Weights of a small contrastive audio-text model: encoder depths [2, 5, 2].
Rows from block 3 of the text encoder of a small contrastive audio-text model, named by matrix and row number. Rows with one number belong to one neuron. Each number is 128 + 32 x the weight over its row's rms, rounded and kept within 0 to 255. All counts start at 0. Numbers have three digits each.
Before each neuron's rows are labels from the 100 texts, of 14848, where the neuron reaches its highest value: "fires on" is the input token at the peak. Only what is clearly more common there than usual is listed. The data: read English sentences (LibriTTS-R). In brackets: how many of the 100.
# fc1: MLP up (text_encoder.blocks.3.mlp.fc1.weight, 384x128), inputs 0-127
# fc2: MLP down (text_encoder.blocks.3.mlp.fc2.weight, 128x384, transposed), outputs 0-127

fires on: "the" (32); "later" (11); "already" (9); "her" (8)
fc1.76:141055132141109160182114079200123188116102184136094145094056135073115157114053128091133152057103085136128111131138129138102106099136143130117173154140105128130148095148149130113127128112174111051174121120124118117158082118141099156133128179128119123125128136135110081137126053126132111114125116150121110145130104146113151119124120134182125179142139091130124085124027115203021080119133
fc2.76:118133126096137094127174140106148114135156114045129133159146114156110146115195119166142127171140151112134127135150129136084125152150118132119110137161132114134184147118082127139133128240110155129109152157101125116170205143122116099126135110152138142120115131120165136145122162114118101151126154121113126126124163125172124136087146098130122149142119157143165127128169135087255198151143

fires on: "water" (24); "along" (15); "boy" (13); "wild" (9)
fc1.311:123119135102075170112140088121137090103128127144117112038126255141144148143103036110129121141120003188142100083114152135140000128123121114111120132113096135125130120111145107111119128087132118136139147128122119129124096134112112121127067109125132112116128125115128117152129120119124137133121140131140118127135124107135134120106119135142094189100117189128113122161103111155102107124135
fc2.311:133128123160139081130115176116132147144106120116136130215150030144094130124143255168127147128129225069130122205151128134120255101126138150156133134134135129128134120149090128145117128174118119125125126143120122105131152134149135132119170122126128119104128126146175138129131126134148125123130119117094109120168114146100127132161156098150140019132143091133151157129149127111138146133137

fires on: "what" (22); "think" (15)
fc1.301:130132133144123133145096140083115099127133120115099131132121129139116214181152093089180097123133131136122126133118136040157148147116192109095119126109108129145103128130097145145115139124166000141104093135152111139121123128116113084095053146169130134075142137142104141157130126155143116138086141144123137125140139140119114145148105062137216183135126100127075088196134140115138065131130
fc2.301:133152134138121166167181115136136145125103137162123135159120072082110131073085123135109192136119142122119111119133146141144058115129042163133114116150114126128127143124131103129110070055119255128136151121118136131124135136174180154086213104108137140159104101091121122133111119135104117126154129086115090110127096133092139159108142178144080000137131130153173104109112121133131154135113

fires on: "do" (59); "disappointed" (7)
fc1.33:025173124098162092120084174135126165129174145117129133107148128153060097150123121101052146120124119174124146108099153148096094140094067106000123120119134121165138127125166111121163120117127112155101129167107129136131146185138135101098178119117121072137140129130199104220140148124126176138134122121193111045133120093158115130106127156085150117067148117097157099119137112128117135140100
fc2.33:136090144113121106125182155078130097060096128142109124171038123113165156125118130174157175126146083130132132164135090127125138098159172173255142146116080135110085124166124113140125174175132153126129175082133097138132113095093106107114107129148134189128119126121117114074077154116098114124078120141078114150134163153106127092152142106184107194152131161111181091145114096106149118082212

fires on: "make" (50); "body" (19); "third" (16)
fc1.249:158090152116082136165121114145101130119073141135138128095145185095126158122147121022117140113106095131140173123111163146121130127094155076098148101169074160121138185122138154085136166123126061123166130150130117134133136132135153119107135109117116144251131115131148137133174140101124126111137131121142079121197149149166121125127097134144136133129143099255116122117130082148102170150148
fc2.249:117137110131180125131149122116116150138165147119124112130118100117141051118081118255162094141132198140133096136109109128132136130142109143140128145097206071137121088086100105224132116128130159135090120138122123161128132125128140119127112176127128110082120145119128095117125129155116161136161128127129148149049120065115117159114138137127075137124131146000126068144124199116154084130135

fires on: "on" (36); "face" (20)
fc1.40:129140136093136137159082123107126135140131117134128123100110117131133143114122143127129117148182169122123122133170097145142111148132127126120032163118129122133127128097125144150255129128125097000103133153131152146104161148146141134126126083112070140103127112075128122135123116123148148151067134130126116112130083118120195135140123133078117129126167140114136022172152119141128175138019
fc2.40:170125125135129118114172114156129131128135137122130130125135159138152120128106112136135132146118131148133120123109128132123152097177127117139162104098147123119108123177095127128000134089164126255131114104124143084108091102114115141127142168138156134147123138159128157125133146181070126115131148127110122154123130123127058137127103098186113160160091119134113238130110141110136111125212

fires on: "killed" (12); "done" (9); "don't" (9); "park" (7)
fc1.306:153129118123128155139200148143134117126143128126111119181145185147137069132106162143182115148123124119127115123130117244127147090145120142138131158138148110147160084141143078118132132081132128099126133122119136144111203091118121152088142126169141182120130084122064078101110128119082133115121099110125131136122118127201117010129165151147000156130105165136130181121127123117117121111145
fc2.306:093118095134120085057100102141139139168120129132150133059124078124118211110139121128075107124138125134108127130125147000130083122121134137123122131123094156120152159120134140131116122195127128141132128127118157106140049131180107133123126094092139131093131154120164163192128131129183150162134150128132136102135116110107128231094095124123255092124132092107115128193111139154125088129089

fires on: "from" (45); "our" (16); "great" (7)
fc1.381:196130122155129121111161128192119071146104106097183133123103128137161132136122135120129134145134123112128131129091121120147157126141144173153139131135122114092206128131032081138116140135129133139137131130130123143124113139131092128085118143135128112135138161109167093103100123125143102119209063101127073145103097024113129128112126138145133116186167119172113134132120165249140125143255
fc2.381:062126123121166136130132149092138188130131139120064106129161129141131144140151133134157112125125128130126126133162128130122108131061123102109137087121119129162069126112229151131128114155111125095144109134120124117130142127123175108134120112072097198153088087146121127130163134149108133122077209127114183128130134191150133139146132125127113153113110159145135138127133091033127155122000

fires on: "from" (34); "trouble" (12); "follow" (11); "father" (10)
fc1.125:131124084149120117091166122093154108174113180135129172140124122126144154134135138139127145154120131255076182124140121124109156109082135176142090163133124140150106209149130124122088123124141152128121150162204139096087112139147125126151136095148130158108150122129122132106073072114132152142187120170129129105152138129133127163119108192142095083137122119115118106103090192104121124108130
fc2.125:142130124126101148135118144122128153063131113116135123116129136122142109125136133136109080115178137000202111154129133137139098133153152055125174106123120126106131083122103124134166117130122122101135129083122124123192149128105116134126094128083134119152120124154122128144129157108132106050072119147155121136067113141147116122123177040102139242121117154152116129129159115132129130135099

fires on: "true" (12); "large" (12); "along" (10); "for" (10)
fc1.228:118181132145129087118019174141118135112110125158096133158132136160117131105193124133098103125135155118146123116133139143173081163116130128122104132124121165144117114137143111109095134134178143106114033093130127150100136134143126130199134126131133130076128131141116121128134114149145126165124131129127119125114179000024119040185090120144170136060128171111166171129115146142135111175123
fc2.228:144097112133132144165217084148153126138139103121147138115065122154092097143120136126174143147137104124117158132116138097095173121117136110139133097149138136154116149114104190142160126099102164137110128140147140087158129127110122136063110110122145138112141147116108151152100169106084136075148131144122130125147147255176127255130126109121113107170128052185138042122106135121158122112103

fires on: "since" (16); "family" (7)
fc1.189:025125130146149077136131114133056095145092146117105115255140119130136230129128123097132137134142079130127104129163125112137030133131130121137129107132109128177121144132129096107131118133142144116128155116104134096126077127149095116102196146143141135058127093141148252126104117168134155178128144134136104123120113129131148145120117079123122138124124137122136133086085114135144142141155
fc2.189:138127126149077114130117151164144196114131135158129129000126116124125011132147128125135152127098122125185144117075160149137212127148134126128141129128127118114093121084137154129135159122124135131143121138152133152166150135136150136147057129108136121138202147108164000111108121110153121109152117124136138098154159136137125123122207145124147082118125124118148149132161138131170127124126

fires on: "really" (10); "get" (10); "burst" (8)
fc1.275:153133120125127129119119129142124158112129132151141082131126126137062230148136121142141123123127128118126128143056123016128096127122108132123126120107127119112159109196128124224126110134125127042140134133128133106112085140109199117127129119130101115129137250047122127116130143204123137110124115121132125108097118122137137128014134147135112140149130128116146125173129128134115229112125
fc2.275:138121149126153156139192112124142089134124156098125161138169167123121064147147130131120113150130110097122093111200122255117128153126125110133135151136145162146129116054127142068130127127137135209131153139117121149142132129138093139084128125128133124095129022171134118163153117022150126177135149120120122134141162132134140140199123131153152140101140162134123145044124132139137036130124

fires on: "the" (100)
fc1.146:142133135084119106120081153119106160130119122162133045164132135118125152130130160097114124118102152212132114133149139142131129139128129140154134133136255122081120132145167109107128136164127151108137165134136123158061121156159133123158113255142123139109122107121124126126116133155102107255090148175116126125148079134051120129111129139125126126110084118135102140151131175132132134131139
fc2.146:163114126179120157133137136141163127112128146140113209117197120126141103131101073137167136138168135058137131110064122128091125127140133142093132142125073108136120104128074157129137046071131069155130113143138151118158146055067129135133128045125113146149128127153133142134124131088132160000158155117127089133129127138170121134125095126139138109142171120162117139102199116116132118157133

fires on: "spring" (17); "thought" (15); "ten" (8); "matter" (7)
fc1.292:126224124104080151160122128170132174132132115070150130125167097125030147152152165079115101135145122128116011132098205085109129145111131099125090121151141237123133121148179103109118112127110141097127113131172126157105120137137075121127151114069102111128129056112085121196139123110184141107128138131164104131123147127118033125136126148129124129131086154108129121135153124165114125136167
fc2.292:152100128144182127081174142003134122172139125201134125149130149129190133147132144167134151132127160153120185125135072169113130118122124134189132100081101000118116120118053119168124128106092095183145128125078156130131114116084144154077113133100162160127118177135147129127130153141056151135127077125130177131111127117105104118104133099134134113124155125167099128173117074125140072129126

fires on: "'" (38); "herself" (7)
fc1.41:117130142120132193128141055087178158131126138108137143098139129138123136170147139126140125119111124207124134074095133135156131102062114119150134137096106128127191126112182139124144117120084209121111132134152127145118134113128150123120142171130135121123137133149129167116141146173175108120119083110114143136123213126140095127155051147197093147090000123154146111127137127118203111138167
fc2.41:149124077156133037131125221171099129116134104153120120128127125086148101125071149128117137128128143069138132198135120143117114128130149137118135126144127128122086120137105118118108117106165033151129123157106134119115126130123127140119120077121120134115103149124119127140155136114116199127125148129126104143119097145107127128095210142020129122162255157141140120153125127145035173130120

fires on: "'" (32); "at" (31); "and" (12)
fc1.257:124125131128112219148127106172118232144150129129123136105128138115116141169177127085098118115127112149086116099097137134124137107106119093113119158139124119166162137130138106087097126110073131104127111130093125134137142130138146146090178163127145000130133154192128127125149123158077137129122004157177096144070130092093131107152120179148141121171166107207119115116128140177115140132150
fc2.257:147139121161170078123188150072169071117104131126113134120134139128144136119125131151221160130155088131146115159052101103111127143143130138133107104120130157114129136120101136133180138156143091118124137141141112138124152126113153135099105176119149255132108133054145116186121145114168111125122230063082120101142099118133124186103125083100148123122110141095145132149135151080147126138140

fires on: "what" (63); "spirit" (12); "women" (7)
fc1.206:117148123116092114149127104108175143151127127129151092161164127088150131139113121127176090132114124120101120180127080117115113153083138124122127167103104112154098175128149144121127091130140176131132144196139119116131119140136099137120138126116107165119123100116112113163130117150101141136130128121156153132255172129142125152083117057175212112083128124131131127121117122143141138108203
fc2.206:119024132193115140144133172137061148131112158128136118123095114131128140123151132131061129142167129132116149040131145163151137120107148105134118127172106121121152121100108122148126185100091124156103143064101130160137205134127136133127133112064169066141126154133128136071113139137133118156137131126109125142000068135129129105139142132125051144138137104127111120135139138121149141142126

fires on: "new" (24); "year" (15); "ready" (11); "leave" (7)
fc1.328:129130143112123129088142154113132113133165132130128105123091015142124104134144134255122133118102117077120122162185128154131154074164125135020126119125102112137120109146130126134174150141227116135103127095120153182178131121148130155126153160075144083188157059121135129144136176125123127173117126144119126144066189155135131138135130157153129138140134134137120123137099171120115129105123
fc2.328:112120126142143128173128113135127126124086130108126183124127242107111135128103084000164076101092133250131128129110138120124115114107075100216129179120141129094171158104111129127102159137060122119116157149140078112129132118126115115148117135187125167059122143109142143109161073130124129113129105114135147127210084105129131125103108133102184130130139148115128139139103084127121137137126

fires on: "mr" (10); "voice" (9); "fear" (7); "affection" (7)
fc1.324:127121125126073180119108199177126187165137108072130097107145106091156079095103139122129140133134154129165131131129096141113142115114137169132094129207117120077116065115220100112147143139130157131120142177115158116164110114144255058145138163144213142164118139140135130144151123132130134134128065137125147154136120099101166115150132189123046125137163114150095172123135131106169137123166
fc2.324:123132106137165099116146080131147108111086179175163119166134131129158142178175138146116060125136065171066074139124128147100108135119175149111136128080079141201170132133082113135117118090079087137155167055133128137133142133133072172126127080163037129165136111078138142104131121106122141134031177126140088108137096179125083122094097112117221166143100152101150128127129122112129119142139

fires on: "near" (25); "more" (22); "before" (16); "come" (14)
fc1.50:141120129143122110117125147172119116162151120137112152124124088051116130099120129124126129123145126117116146123125154144154199140104133144133118191012133127138119134124096128087122127101130135082078160141112255097140138108178166119171120144135133109167134000145127157153157125137142122151102127115119112140148114112137145135119094180165122143074152121141155142117118202177145094121113
fc2.50:086088077106249130124119119019148142105122169118121153172130183136125112203158144152132119103106139155121104164135125103083059161138114132091138123188128113128145109147163119137135133131132159084120139131092041150141075139103131126123131177124144122139112219093151127116079111108132094042121113178171134097107134121175141128130154103090114172155153104117160105140116128140085153118123

fires on: "thousand" (30); "master" (25)
fc1.82:091109129125109129097201093114129135126134127133142156091146070156112132086126123208113132130097115114129119132132151116154123165104108117111145081109102134132099102139125127119051163128126116128109063074155127145125122128127090137141132127133098141132125177122126118120062139000109132127134158124104114146198126130164136128133130107120150125165136127137116086139176114136157141105145
fc2.82:125138127133127143127070128128127102128100121124117124128073187101150143114112097119137128114162133135113125124180123116138100129137134108145076148148142121118141180144130133122163086137135170074141128235149141103098155121129136139138131117157132127127101062105119141166168133255128117118137088093170076128136129122108090183121083144129121148126135129128159144157126130126082132125122

fires on: "on" (26); "dropped" (19); "hard" (13)
fc1.327:151156140125107115113128127108117225135109131135127194129119161120123119123120173124105053102118208158201129124065169125148117133005142096155135119122102130125155116124127107117108127125156122166134078113108129129151105126140255143135083108132109117130138151144105114121135108170128072054128161160128173186154147135078138122136139125121072131141203132127084127127150140136143127127071
fc2.327:108133087119157129157135135131138102080176118085122104155129163132124112120082161172135167110093123090000075190153116118100142104157118168124159159128082053135102137129169109138138129111100146125121177108123119125118112141100110123099127156130131112198108070105138161146142196071109168165125084073116123034128121136115139107124173114134124128123136105100163111108131118118124137127142

fires on: "here" (14); "show" (12); "boys" (9); "this" (9)
fc1.308:129152104111088080190146082098187178122129095116137169087145174128147130119117084124113095111120133140152111210132115121123103102146111130114130126139133128129141151149229138096127113128169119112137133131139138131140093131177128189154093118086081141129148093121128098126106144082106139130140124114160087118115121063108091088137172146092129136175145110034108081165117125172018186215148
fc2.308:180149124146130132105157130103075117150119090112147094124073082132129167102094122126124126125203102153146173102178130126082184137138123113141103080083114161126109170140046135131143144191121106179124100106135123104126178132101124127159128154159106147158127177210132128159136151128151082190138141114080124172125130136149103107157114128214112119133122180173073179118187099059210111125101

fires on: "the" (61); "guard" (11)
fc1.130:150136151071143125128135145000053082104109141100137112126157123112165152129130121141128128159092110127116126116141139141069164123143131137123027205123135168077095163131135142137042107125007163154113146095137129134122117126141091103128124118118136146152137122156081150134123108169128121164152083142142135144125122125139045141154130116096135130143136090134103190148118148052114148103150
fc2.130:121164111177132146127127134234133144127171137167120119101074153152126119066107092118168131133169117138130127127071113124189123111129167134097223102089138129131134159088085114111210130121250073128128133199140128158149157105148176139102129147114138112133115129065159108097133125130129133105100133091123137091133070130137206178114167151135123090080093137117125112141141150159098128157136

fires on: "what" (21); "without" (15); "we" (10)
fc1.57:113129175096143230127177099163150114163112114151117127087124151108119161098128112106127150115138126091122143089123083141235143127038136158153124128133095099142146122046126134007213114097127127115164140128132176119136130084117121128122118169174142115127124126112148122129121130114132145142139126092131133126158117169104147134116119126147115111105140137127139130139124000134145102181083
fc2.57:157110127147126023113113139094094104125134152132134137143124135132115094210127149136126120132116124128140127181125130117099129151151124098128131087137181130124111120208116092255040115164118144127123122190118088121078113164105132119110141079109135143128120131135085120093137129133141104121084140161125113135040137125144121126143139118117162155215093092112111179118129238109130164104136

fires on: "'" (42); "been" (20); "get" (8)
fc1.64:087134121115128137095136134095123127131127129164127127152127124141079106124122179114089232072132129151128100136123099130076128135074114140114067135147103110134158121117178160146095126129144245140089149090170096125071109134129120084071162133255114149116116211124156123116093142175140158120120110143096149153113119038128099160130127093148146163136113125181149137119107125087121120113141
fc2.64:163128128146091139133161123149111090152131127072128120081117127127171136147129106147154029152152139076129157100140160137129128129140177138129202122139193145133033137143110157081152126094133110106228131153116157127181165101122095135186134127000134139101116075097086137123147123083132124139116118142165124128127152212178130124122129132093134145121129130123134092108120127130142128138120

fires on: "'" (45); "it" (36); "mind" (9)
fc1.315:130134103126142120119147069188116145143163135165050128112122144128062107127127111122113143116128125222081114121138155165143147086140165137134066151224149148159118096106113132127120110132131132067109081141106143122145244120160129108135091119146080136195118140160142089102100143146186129128112208121123121114059107104159134143114130165108086142131129128117148152146127090167078155198085
fc2.315:131121131094146099120104155089105107108143152150152128133081143167132142130132112153155091118160108006161117154160077112121117143138098130108136094039065088128124111156115132127115152153129154179127163168128102166115000121143154138109128142129125109029142148119151115101131111120101150118122018153140126130145162144111139129134127092145142142120116144136134147132068131153151134032127

fires on: "<end>" (82)
fc1.289:172133122120089106114142115139118125140137144129141117118120088144129128100020130121139168149125161110112082120075139112105145132116124140131126125130119136187107113130120128114099107107129120136119126115172120123110158100128088127209120055119145122172123077128123121128120118082109110120140095129133118129168142110139120143128098129138147000161159096047131142145132130116122083200128
fc2.289:106130123141156127141110127118109126134116130138122129125116141128117143136255103082081072133130110126140160130181114138131124125139115105137136128120146128027135161129127126171155117182130166119124125112135138104136132139141143136014128170127136126106105159142142143136122134138129126119091124090126132135096080163122142101099129131125124255106101129173116107130118128120134160050125

fires on: "going" (65); "stood" (12)
fc1.93:113134113168069108154131114255123145157122082150102126083091130214113085126121108147128170130146152191131147114158084131142163106138162152149088129208121098142131147121075148123127180094098101111129104165054120123080111125118130179154098187151104123150121143113177100108129171122123069104156134127091119137147153129094191128093168083134116106095143158119089095196075129152133130131121
fc2.93:074119132100175094119134059058141121098121190094124170164154132000132146138141176133116111057104123113128103133115128129084128126163088107100093115069100109146090100144168115125128125145140153106137147101202125129224130158131112091164154029125120099108125115125079150147127112127129156121087116159143128090100130115145124126140123135164126191172133113126126131089145116127155132137126

fires on: "<end>" (36)
fc1.129:214121126141155168191115125122045129121132104119131143133213174125126128125122102139111137119156132132127125132121159122128131123128135125134132121121127116125125003127255141131121120136118162183132103090130144116141102132084132114131132129140128104149044131139156139140100126126123120119128127124160108128128130146133132120076150124102202091128255120124131138125131104149130137127130
fc2.129:016144119128120111112140120129167120128118144137124119133008101137121137145141131113145127142115124125134117120129094125133123180115116120132114125126117127162125255121035108129148134129130104065135186176122123136134159138154146145122131121136125129119246119123055063126141147087145080159123135120127162127138124107089116143131093122119034132134045124119113095136124146133125136130098

fires on: "left" (19); "still" (11); "proof" (9); "past" (8)
fc1.151:085095205106126137141133089181186179123132124087137120191000108101147108121129132135175127190085133133150060131135195128099113123101127108046138126145130129090142134083138126117149132138123111112165120166155092131135122143125161163155120143153139122147096144133122119155118130154159120122142128130126117160151114000134151085093143133130118130128151131111103076156176126134106141092157
fc2.151:152186035144126117127141117054117107120123113129091124000255142105128170130124128117119154097141137135057146107134111139132149133123124148166132109127120112137027123146121135141123113123128103100094142103130178109110125128121127119128143140143084158133129107145127130123176145133082131141128124097072111136097148208121117149148106131162109149133138148151162123102128092133147147200116

fires on: "<end>" (57); "gentleman" (7)
fc1.1:116119138222122109121123129134079135140110125126132127146141156135137114121135142126036136107212122046130127114148134141126197130127107100255131105144129124123141129136126119144097138128093115123107096128128097105085151123128116131138135125130125235142121137101142181155115141100142136142111137167031159144160120101111142120129114164065128119158093111152118137116127143098111138130151
fc2.1:148112153019124166101151109129181114128150099083120140133128112108135133119128123132205117130084125181133136107113139114109107143117155122000151129117131153141133122141107160093176092049119174122191129120135174158130091143121142134105106113126129000129122127103177127083144131131136136120134148123223126127094157128157117161127125127131140172092109127132117133122126123128132136128096

fires on: "the" (74); "her" (18)
fc1.191:142146139118102134159126122122085132117131125101116086131154161047135070129063069149128119111110099161153115138154126126150062071107136122131142139179086125170132128116158120102175118112161109199115162123108169108106142113135151105092128121111144129122132075115166089176179106138105130168126199145125115043131127068092162129073094132162149129146114239139126062058169121136133130174171
fc2.191:161077122116151092091159139120197098116123100106115148170120102154129128120138237164082179153111192182092052119089125139090120154129138162110140132093100094101126086150141092169129179132123132125135132100204106095153139149095134098117110110162149105130134090160183124117096115088144125177123114134110155116177132177101123125147122124151129121142148035129160103198123132054141096054144

fires on: "ever" (27); "hour" (12)
fc1.333:138130154107107164118130129097157174145118143123143109125137200127122217210150148125155145149127148128107092123124129161123118123138121139137143123122132126120124069091130118106129088139000125129153143146125111117134092124098153126138117143127144115178098175121142079084082150227143103123152132159137139131107105156129150108122118128098131118142149087141143133049142110137143160154142
fc2.333:145122132128178090100121145117134124128111127138125111121161126125107000121122120120134100103169101085140119122128124118132216173128151138110143074125139129129145145153111148202115127152248120122110136134104129164123139125116102126112141131130119127045132123161130169140192115008154109116115116155135128135110165092126103137151139124147142140111128163111120161129120129126140140068129

fires on: "true" (21); "some" (10); "failed" (8)
fc1.58:118147110128132068103123156127130111145118144170106131159121124158152153156097110101132108069183106138110132112247117115143100119149153132135131116131155106151113062128128137126108097138139142066118157125095140085096113120156140117104124133150093128131097085060166189137088151129099127224115102128141153121075039061127128140189116122062129128095128173130237125105063135130133121140130
fc2.58:131132105145132148112151108165161128129135139124148124121156082170142092090215136103127105152142127136148134141073135117132199144130135190187120104115105178083159144130112158133125092109117164127126106132160121148170135136071123139122122159054162131151126129191129066072134116121187097012089091171099146125158129158150102131138117130233100130137131138141072196129195137128152152114106

fires on: "from" (17); "are" (14); "must" (8)
fc1.71:162134130134103000129110179153135119125138131128148101140152129149109131124068121151112136132128104128135211061112131085146255131177116128133119117127137132128080178214083086154112146145160105114108128178108131105132126128118129115149058072137133144128112085110116094115150142098076127145136135118102111125120035113103124154139155140132142124139122138153175123111131166140119128133164
fc2.71:116109116130169255099103125116145123124094160149114141181145135116148137130201129080134118114147125133138074149137102149124028158127126147127112154132146145125211080090153134111126067128066146127139135133122123125126120131136139116130136154135097111128102161181162157133083095215175123104138131130145161133127131166142140102140123115179129154138120126103073149148160130099108125109094

fires on: "here" (29); "yourself" (9); "york" (8); "his" (7)
fc1.196:125127150148155098160121140192133116131115135143042140129189134123135123132137115139126124172131127149127146098140125131127123110123120113135136159147131130133111145126182125132156144145129139121118119128136129115135128136138133135141130124141121127120129115128159128134108138096129133119116104116118129094111139139155119118127117131112243087123123142134091118000116159124127105134120
fc2.196:114112121100129123032135119128128135120144123101163107129072126120149109115122133131119141075112131087119119132127143132130140173108148117113114088126140112112184119112112168120125149111144143110101125161107144150126127120076111104154109124120122119158140152127101099109135128136133122133113129164145131130121186104123129138130126133118022188125141128090134129255137126149083132118130

fires on: "place" (13); "thoughts" (9); "fast" (8); "else" (8)
fc1.221:109135126123114138161121139128120108192150103128114095122239079042097116131065143098111099108133197212105121104121154174048110161085106112129102136129128157146160135123126133096129133152139116115119113170148142155118132153133141112123107104172111109120082145115164089097109121136178073117112136115123095213125132082135129123155076000127135133083111137126157140147125138126129154157132
fc2.221:132127130129153107123123089171111105093151132140109151110026205165200123146181152131145117149129101037114103134122085131172104060142123143105141091146133076116099103131132134171091119003125173129132142088102132143138120112110118140127152131090134151132135152125075125114115130140081150205142114136128132076139150133130081107135162249136112126133148137126146070137123127159157127128142

fires on: "mr" (21); "arm" (16); "this" (13); "wondered" (7)
fc1.258:127135117157107144058133032131117129126088156056107115150118122150124129134109130136149090130130184115130103181162126129134110118128125141089132136110106128143142148128122134113014131131124131113128141151155164126140122109147131114128134136142138048119134116117103141147139129111217108165000124117148132000111123115126114136120121175139118101129146134117124156109109114135143129170140
fc2.258:145109122126132106216151255116127094125149130150138135132157139113111135133146136126098207135115072181119102123087138134133096129146148151116131139134146099139135112116131135180252149122165156113094141106096118136133089145063137113125103113104122165080127137146196106104097118094082137111237099163157133212143158148116186120117151104134128144127127104128133125143126144149126113082137

fires on: "left" (49); "other" (15)
fc1.134:092138113083109140094147128106178133147125088126119133113037107184089099125085180106119075134132192076120103120118120071081123151182141118036171160115119123075127135105109161133111059142127146142130139133156117137128102136139063127166176061145125125110114132101041091092088122119138058042117106128066161141101110051129097140158135133108148158159140137144134139138133129122119140116123
fc2.134:169166123155127175159162087175062096153181095128172126047141174125136204118138123154122157134143062161116163128169144145139142106063139095167106062130165142167176147132097193093192157098135143149145102126101177127127145118140146170119129147097146174160121137133112154130132169187124230228109134103156150152124126161121177140096118124114132137107095134135124148110118128156115136137116

fires on: "'" (95)
fc1.195:098131093115121146139132123143138155120145136178020108114091100162063085151160137134102174136125165151102136170089141130138126164164124092101114127131104105138120090153134140192039108124133126068131076190156128138136131146134059090130131125187108141181104119068131113114083160123123162094144087146094095100117190086128108124132154132141129134113131180122126099118128116255086112131112
fc2.195:128109131069140142127154173089123099135129119042180151143107160123142182166118127136125105121104108143158116113214131155119130128127118161108129028155191152133155128129071123135176160143134195202099187132027115147125115138078145139113113119134157125051099139129082189132145135130108143147048194133162171141107130127124129129137114099128148169150121125135132145151091100069149119129140

fires on: "do" (23); "such" (16)
fc1.106:110119125138114089129116109136138139122118111130092132115129137125121123122126111120125150134129119131149139144127165140124138134125152161115163068122158128000137147113129133116151131122116127127144131127140135116138108133136072121124127134099146128102120133126135145132137145179124190140132166110133128122135117117120132155126139129121113085118136139156126130134127130136121121118162
fc2.106:125122135102145128128135129102118146117132136124120136138119112170127147139111142146117124125119158120128141111163114125131116126120100066134117181130103096255123104134125127136118120139139128127122081123141128130094144134120174125137128118169135127129137128140133124109124140107115093131123124147130146144114131123132126097135125101113117123126134141131129177104135125133121119132121

fires on: "really" (33); "gave" (16); "anne" (12)
fc1.123:171118122165074119123126099110098095107118132178125148119132147093132169147131120060150131110142164106124104132137118142182133088100171167209133145088255129128122097141128146143155129134086195131125132143055173142172131148208134107136137058126116111128106144128127189090160126176133110196142071120161096068120120159107122158111130138164103135109199134123123120155073130155157121137111
fc2.123:056104140089132109177125133125152151121128118095143121124143124128113070159148138203118139124085174145149165138164145105064117153155074066019095074129010111191139133101148127116137159118172063110145091109134082131112117128117119144169127193148135117124165090158120072136125122060130091086124148154150144110133135059132139134157114099086141136153081114114119132097149144118100136132111

fires on: "place" (28); "often" (21); "cannot" (12); "on" (9)
fc1.363:185147148166131127124112131127132131128130129119127128142127112133165142135121113131125115150131121143134128124079136128127095114106133099162123120113206104134120126158130132127108115130123113101255110135079128126126136121138131128172126045133125128126110120078141139137104092133124135098116129137128128133126083110135116122117143000089140126120126136148132125133148145124132136111088
fc2.363:106129122099119151126124128134124118109191117154124116127128118156099112108127169130123134110122137102128129119154113133135133116188131135102126126174091172115128127037105132124128124132142123134000145126135129113128109142109120125019118213117127108138131129163162115143155133123135123167132117122128155116102141133137086128147084255194107119131119145117112123132111127127129112127130

fires on: "room" (28); "every" (18); "her" (17); "shall" (8)
fc1.163:150114142120135118125142133144101058119131138135130126150099146127111160130104106171117122140174113123096128133126141000120126128196149105102071139096125135126137133141124000210123139124138110126075131124157154130148120139058130107133119104118138235135103118109130113162123132135130125129180122094127064129139122133145149142140130141136133204139084138134138109118129126137138127092152
fc2.163:120135165132128152140100152134137177115131115103124135144141111127132132125151147097162145137119136123124102124124131255138118146032115167177149119134125122128163075135136188098146145143077141126142134147098094142080117128169143148145115135156127000137138117109149124086143109111150106151122137122132187132140142139127128131118139135111114077075169134136140139100117140131138146128115

fires on: "from" (40)
fc1.250:086128125148137120094124195144120140137140162137131174134122127098125136126249132128099125113110117130108051141134111140145113137131131137172120204111216126133123083137127114000160124108124171123128129133116152113142080134151128121145132160133130123046131119175170131118125131126121120115140176151115111129143129128100104144141088128132084121021134064108129133130131130124123104127142
fc2.250:129132178127096139128112126115118129119089126129152121129136126139172108118051134143137099112127135090140227154124118133108126068144133101102147073151029082151133172125130127255134141143073102120122143138133101120119122120093122115125102128135134099202139120048138131124128127093189121117114103102135099073167137128133137084111153124117175130255125148133146125131158104119127129126138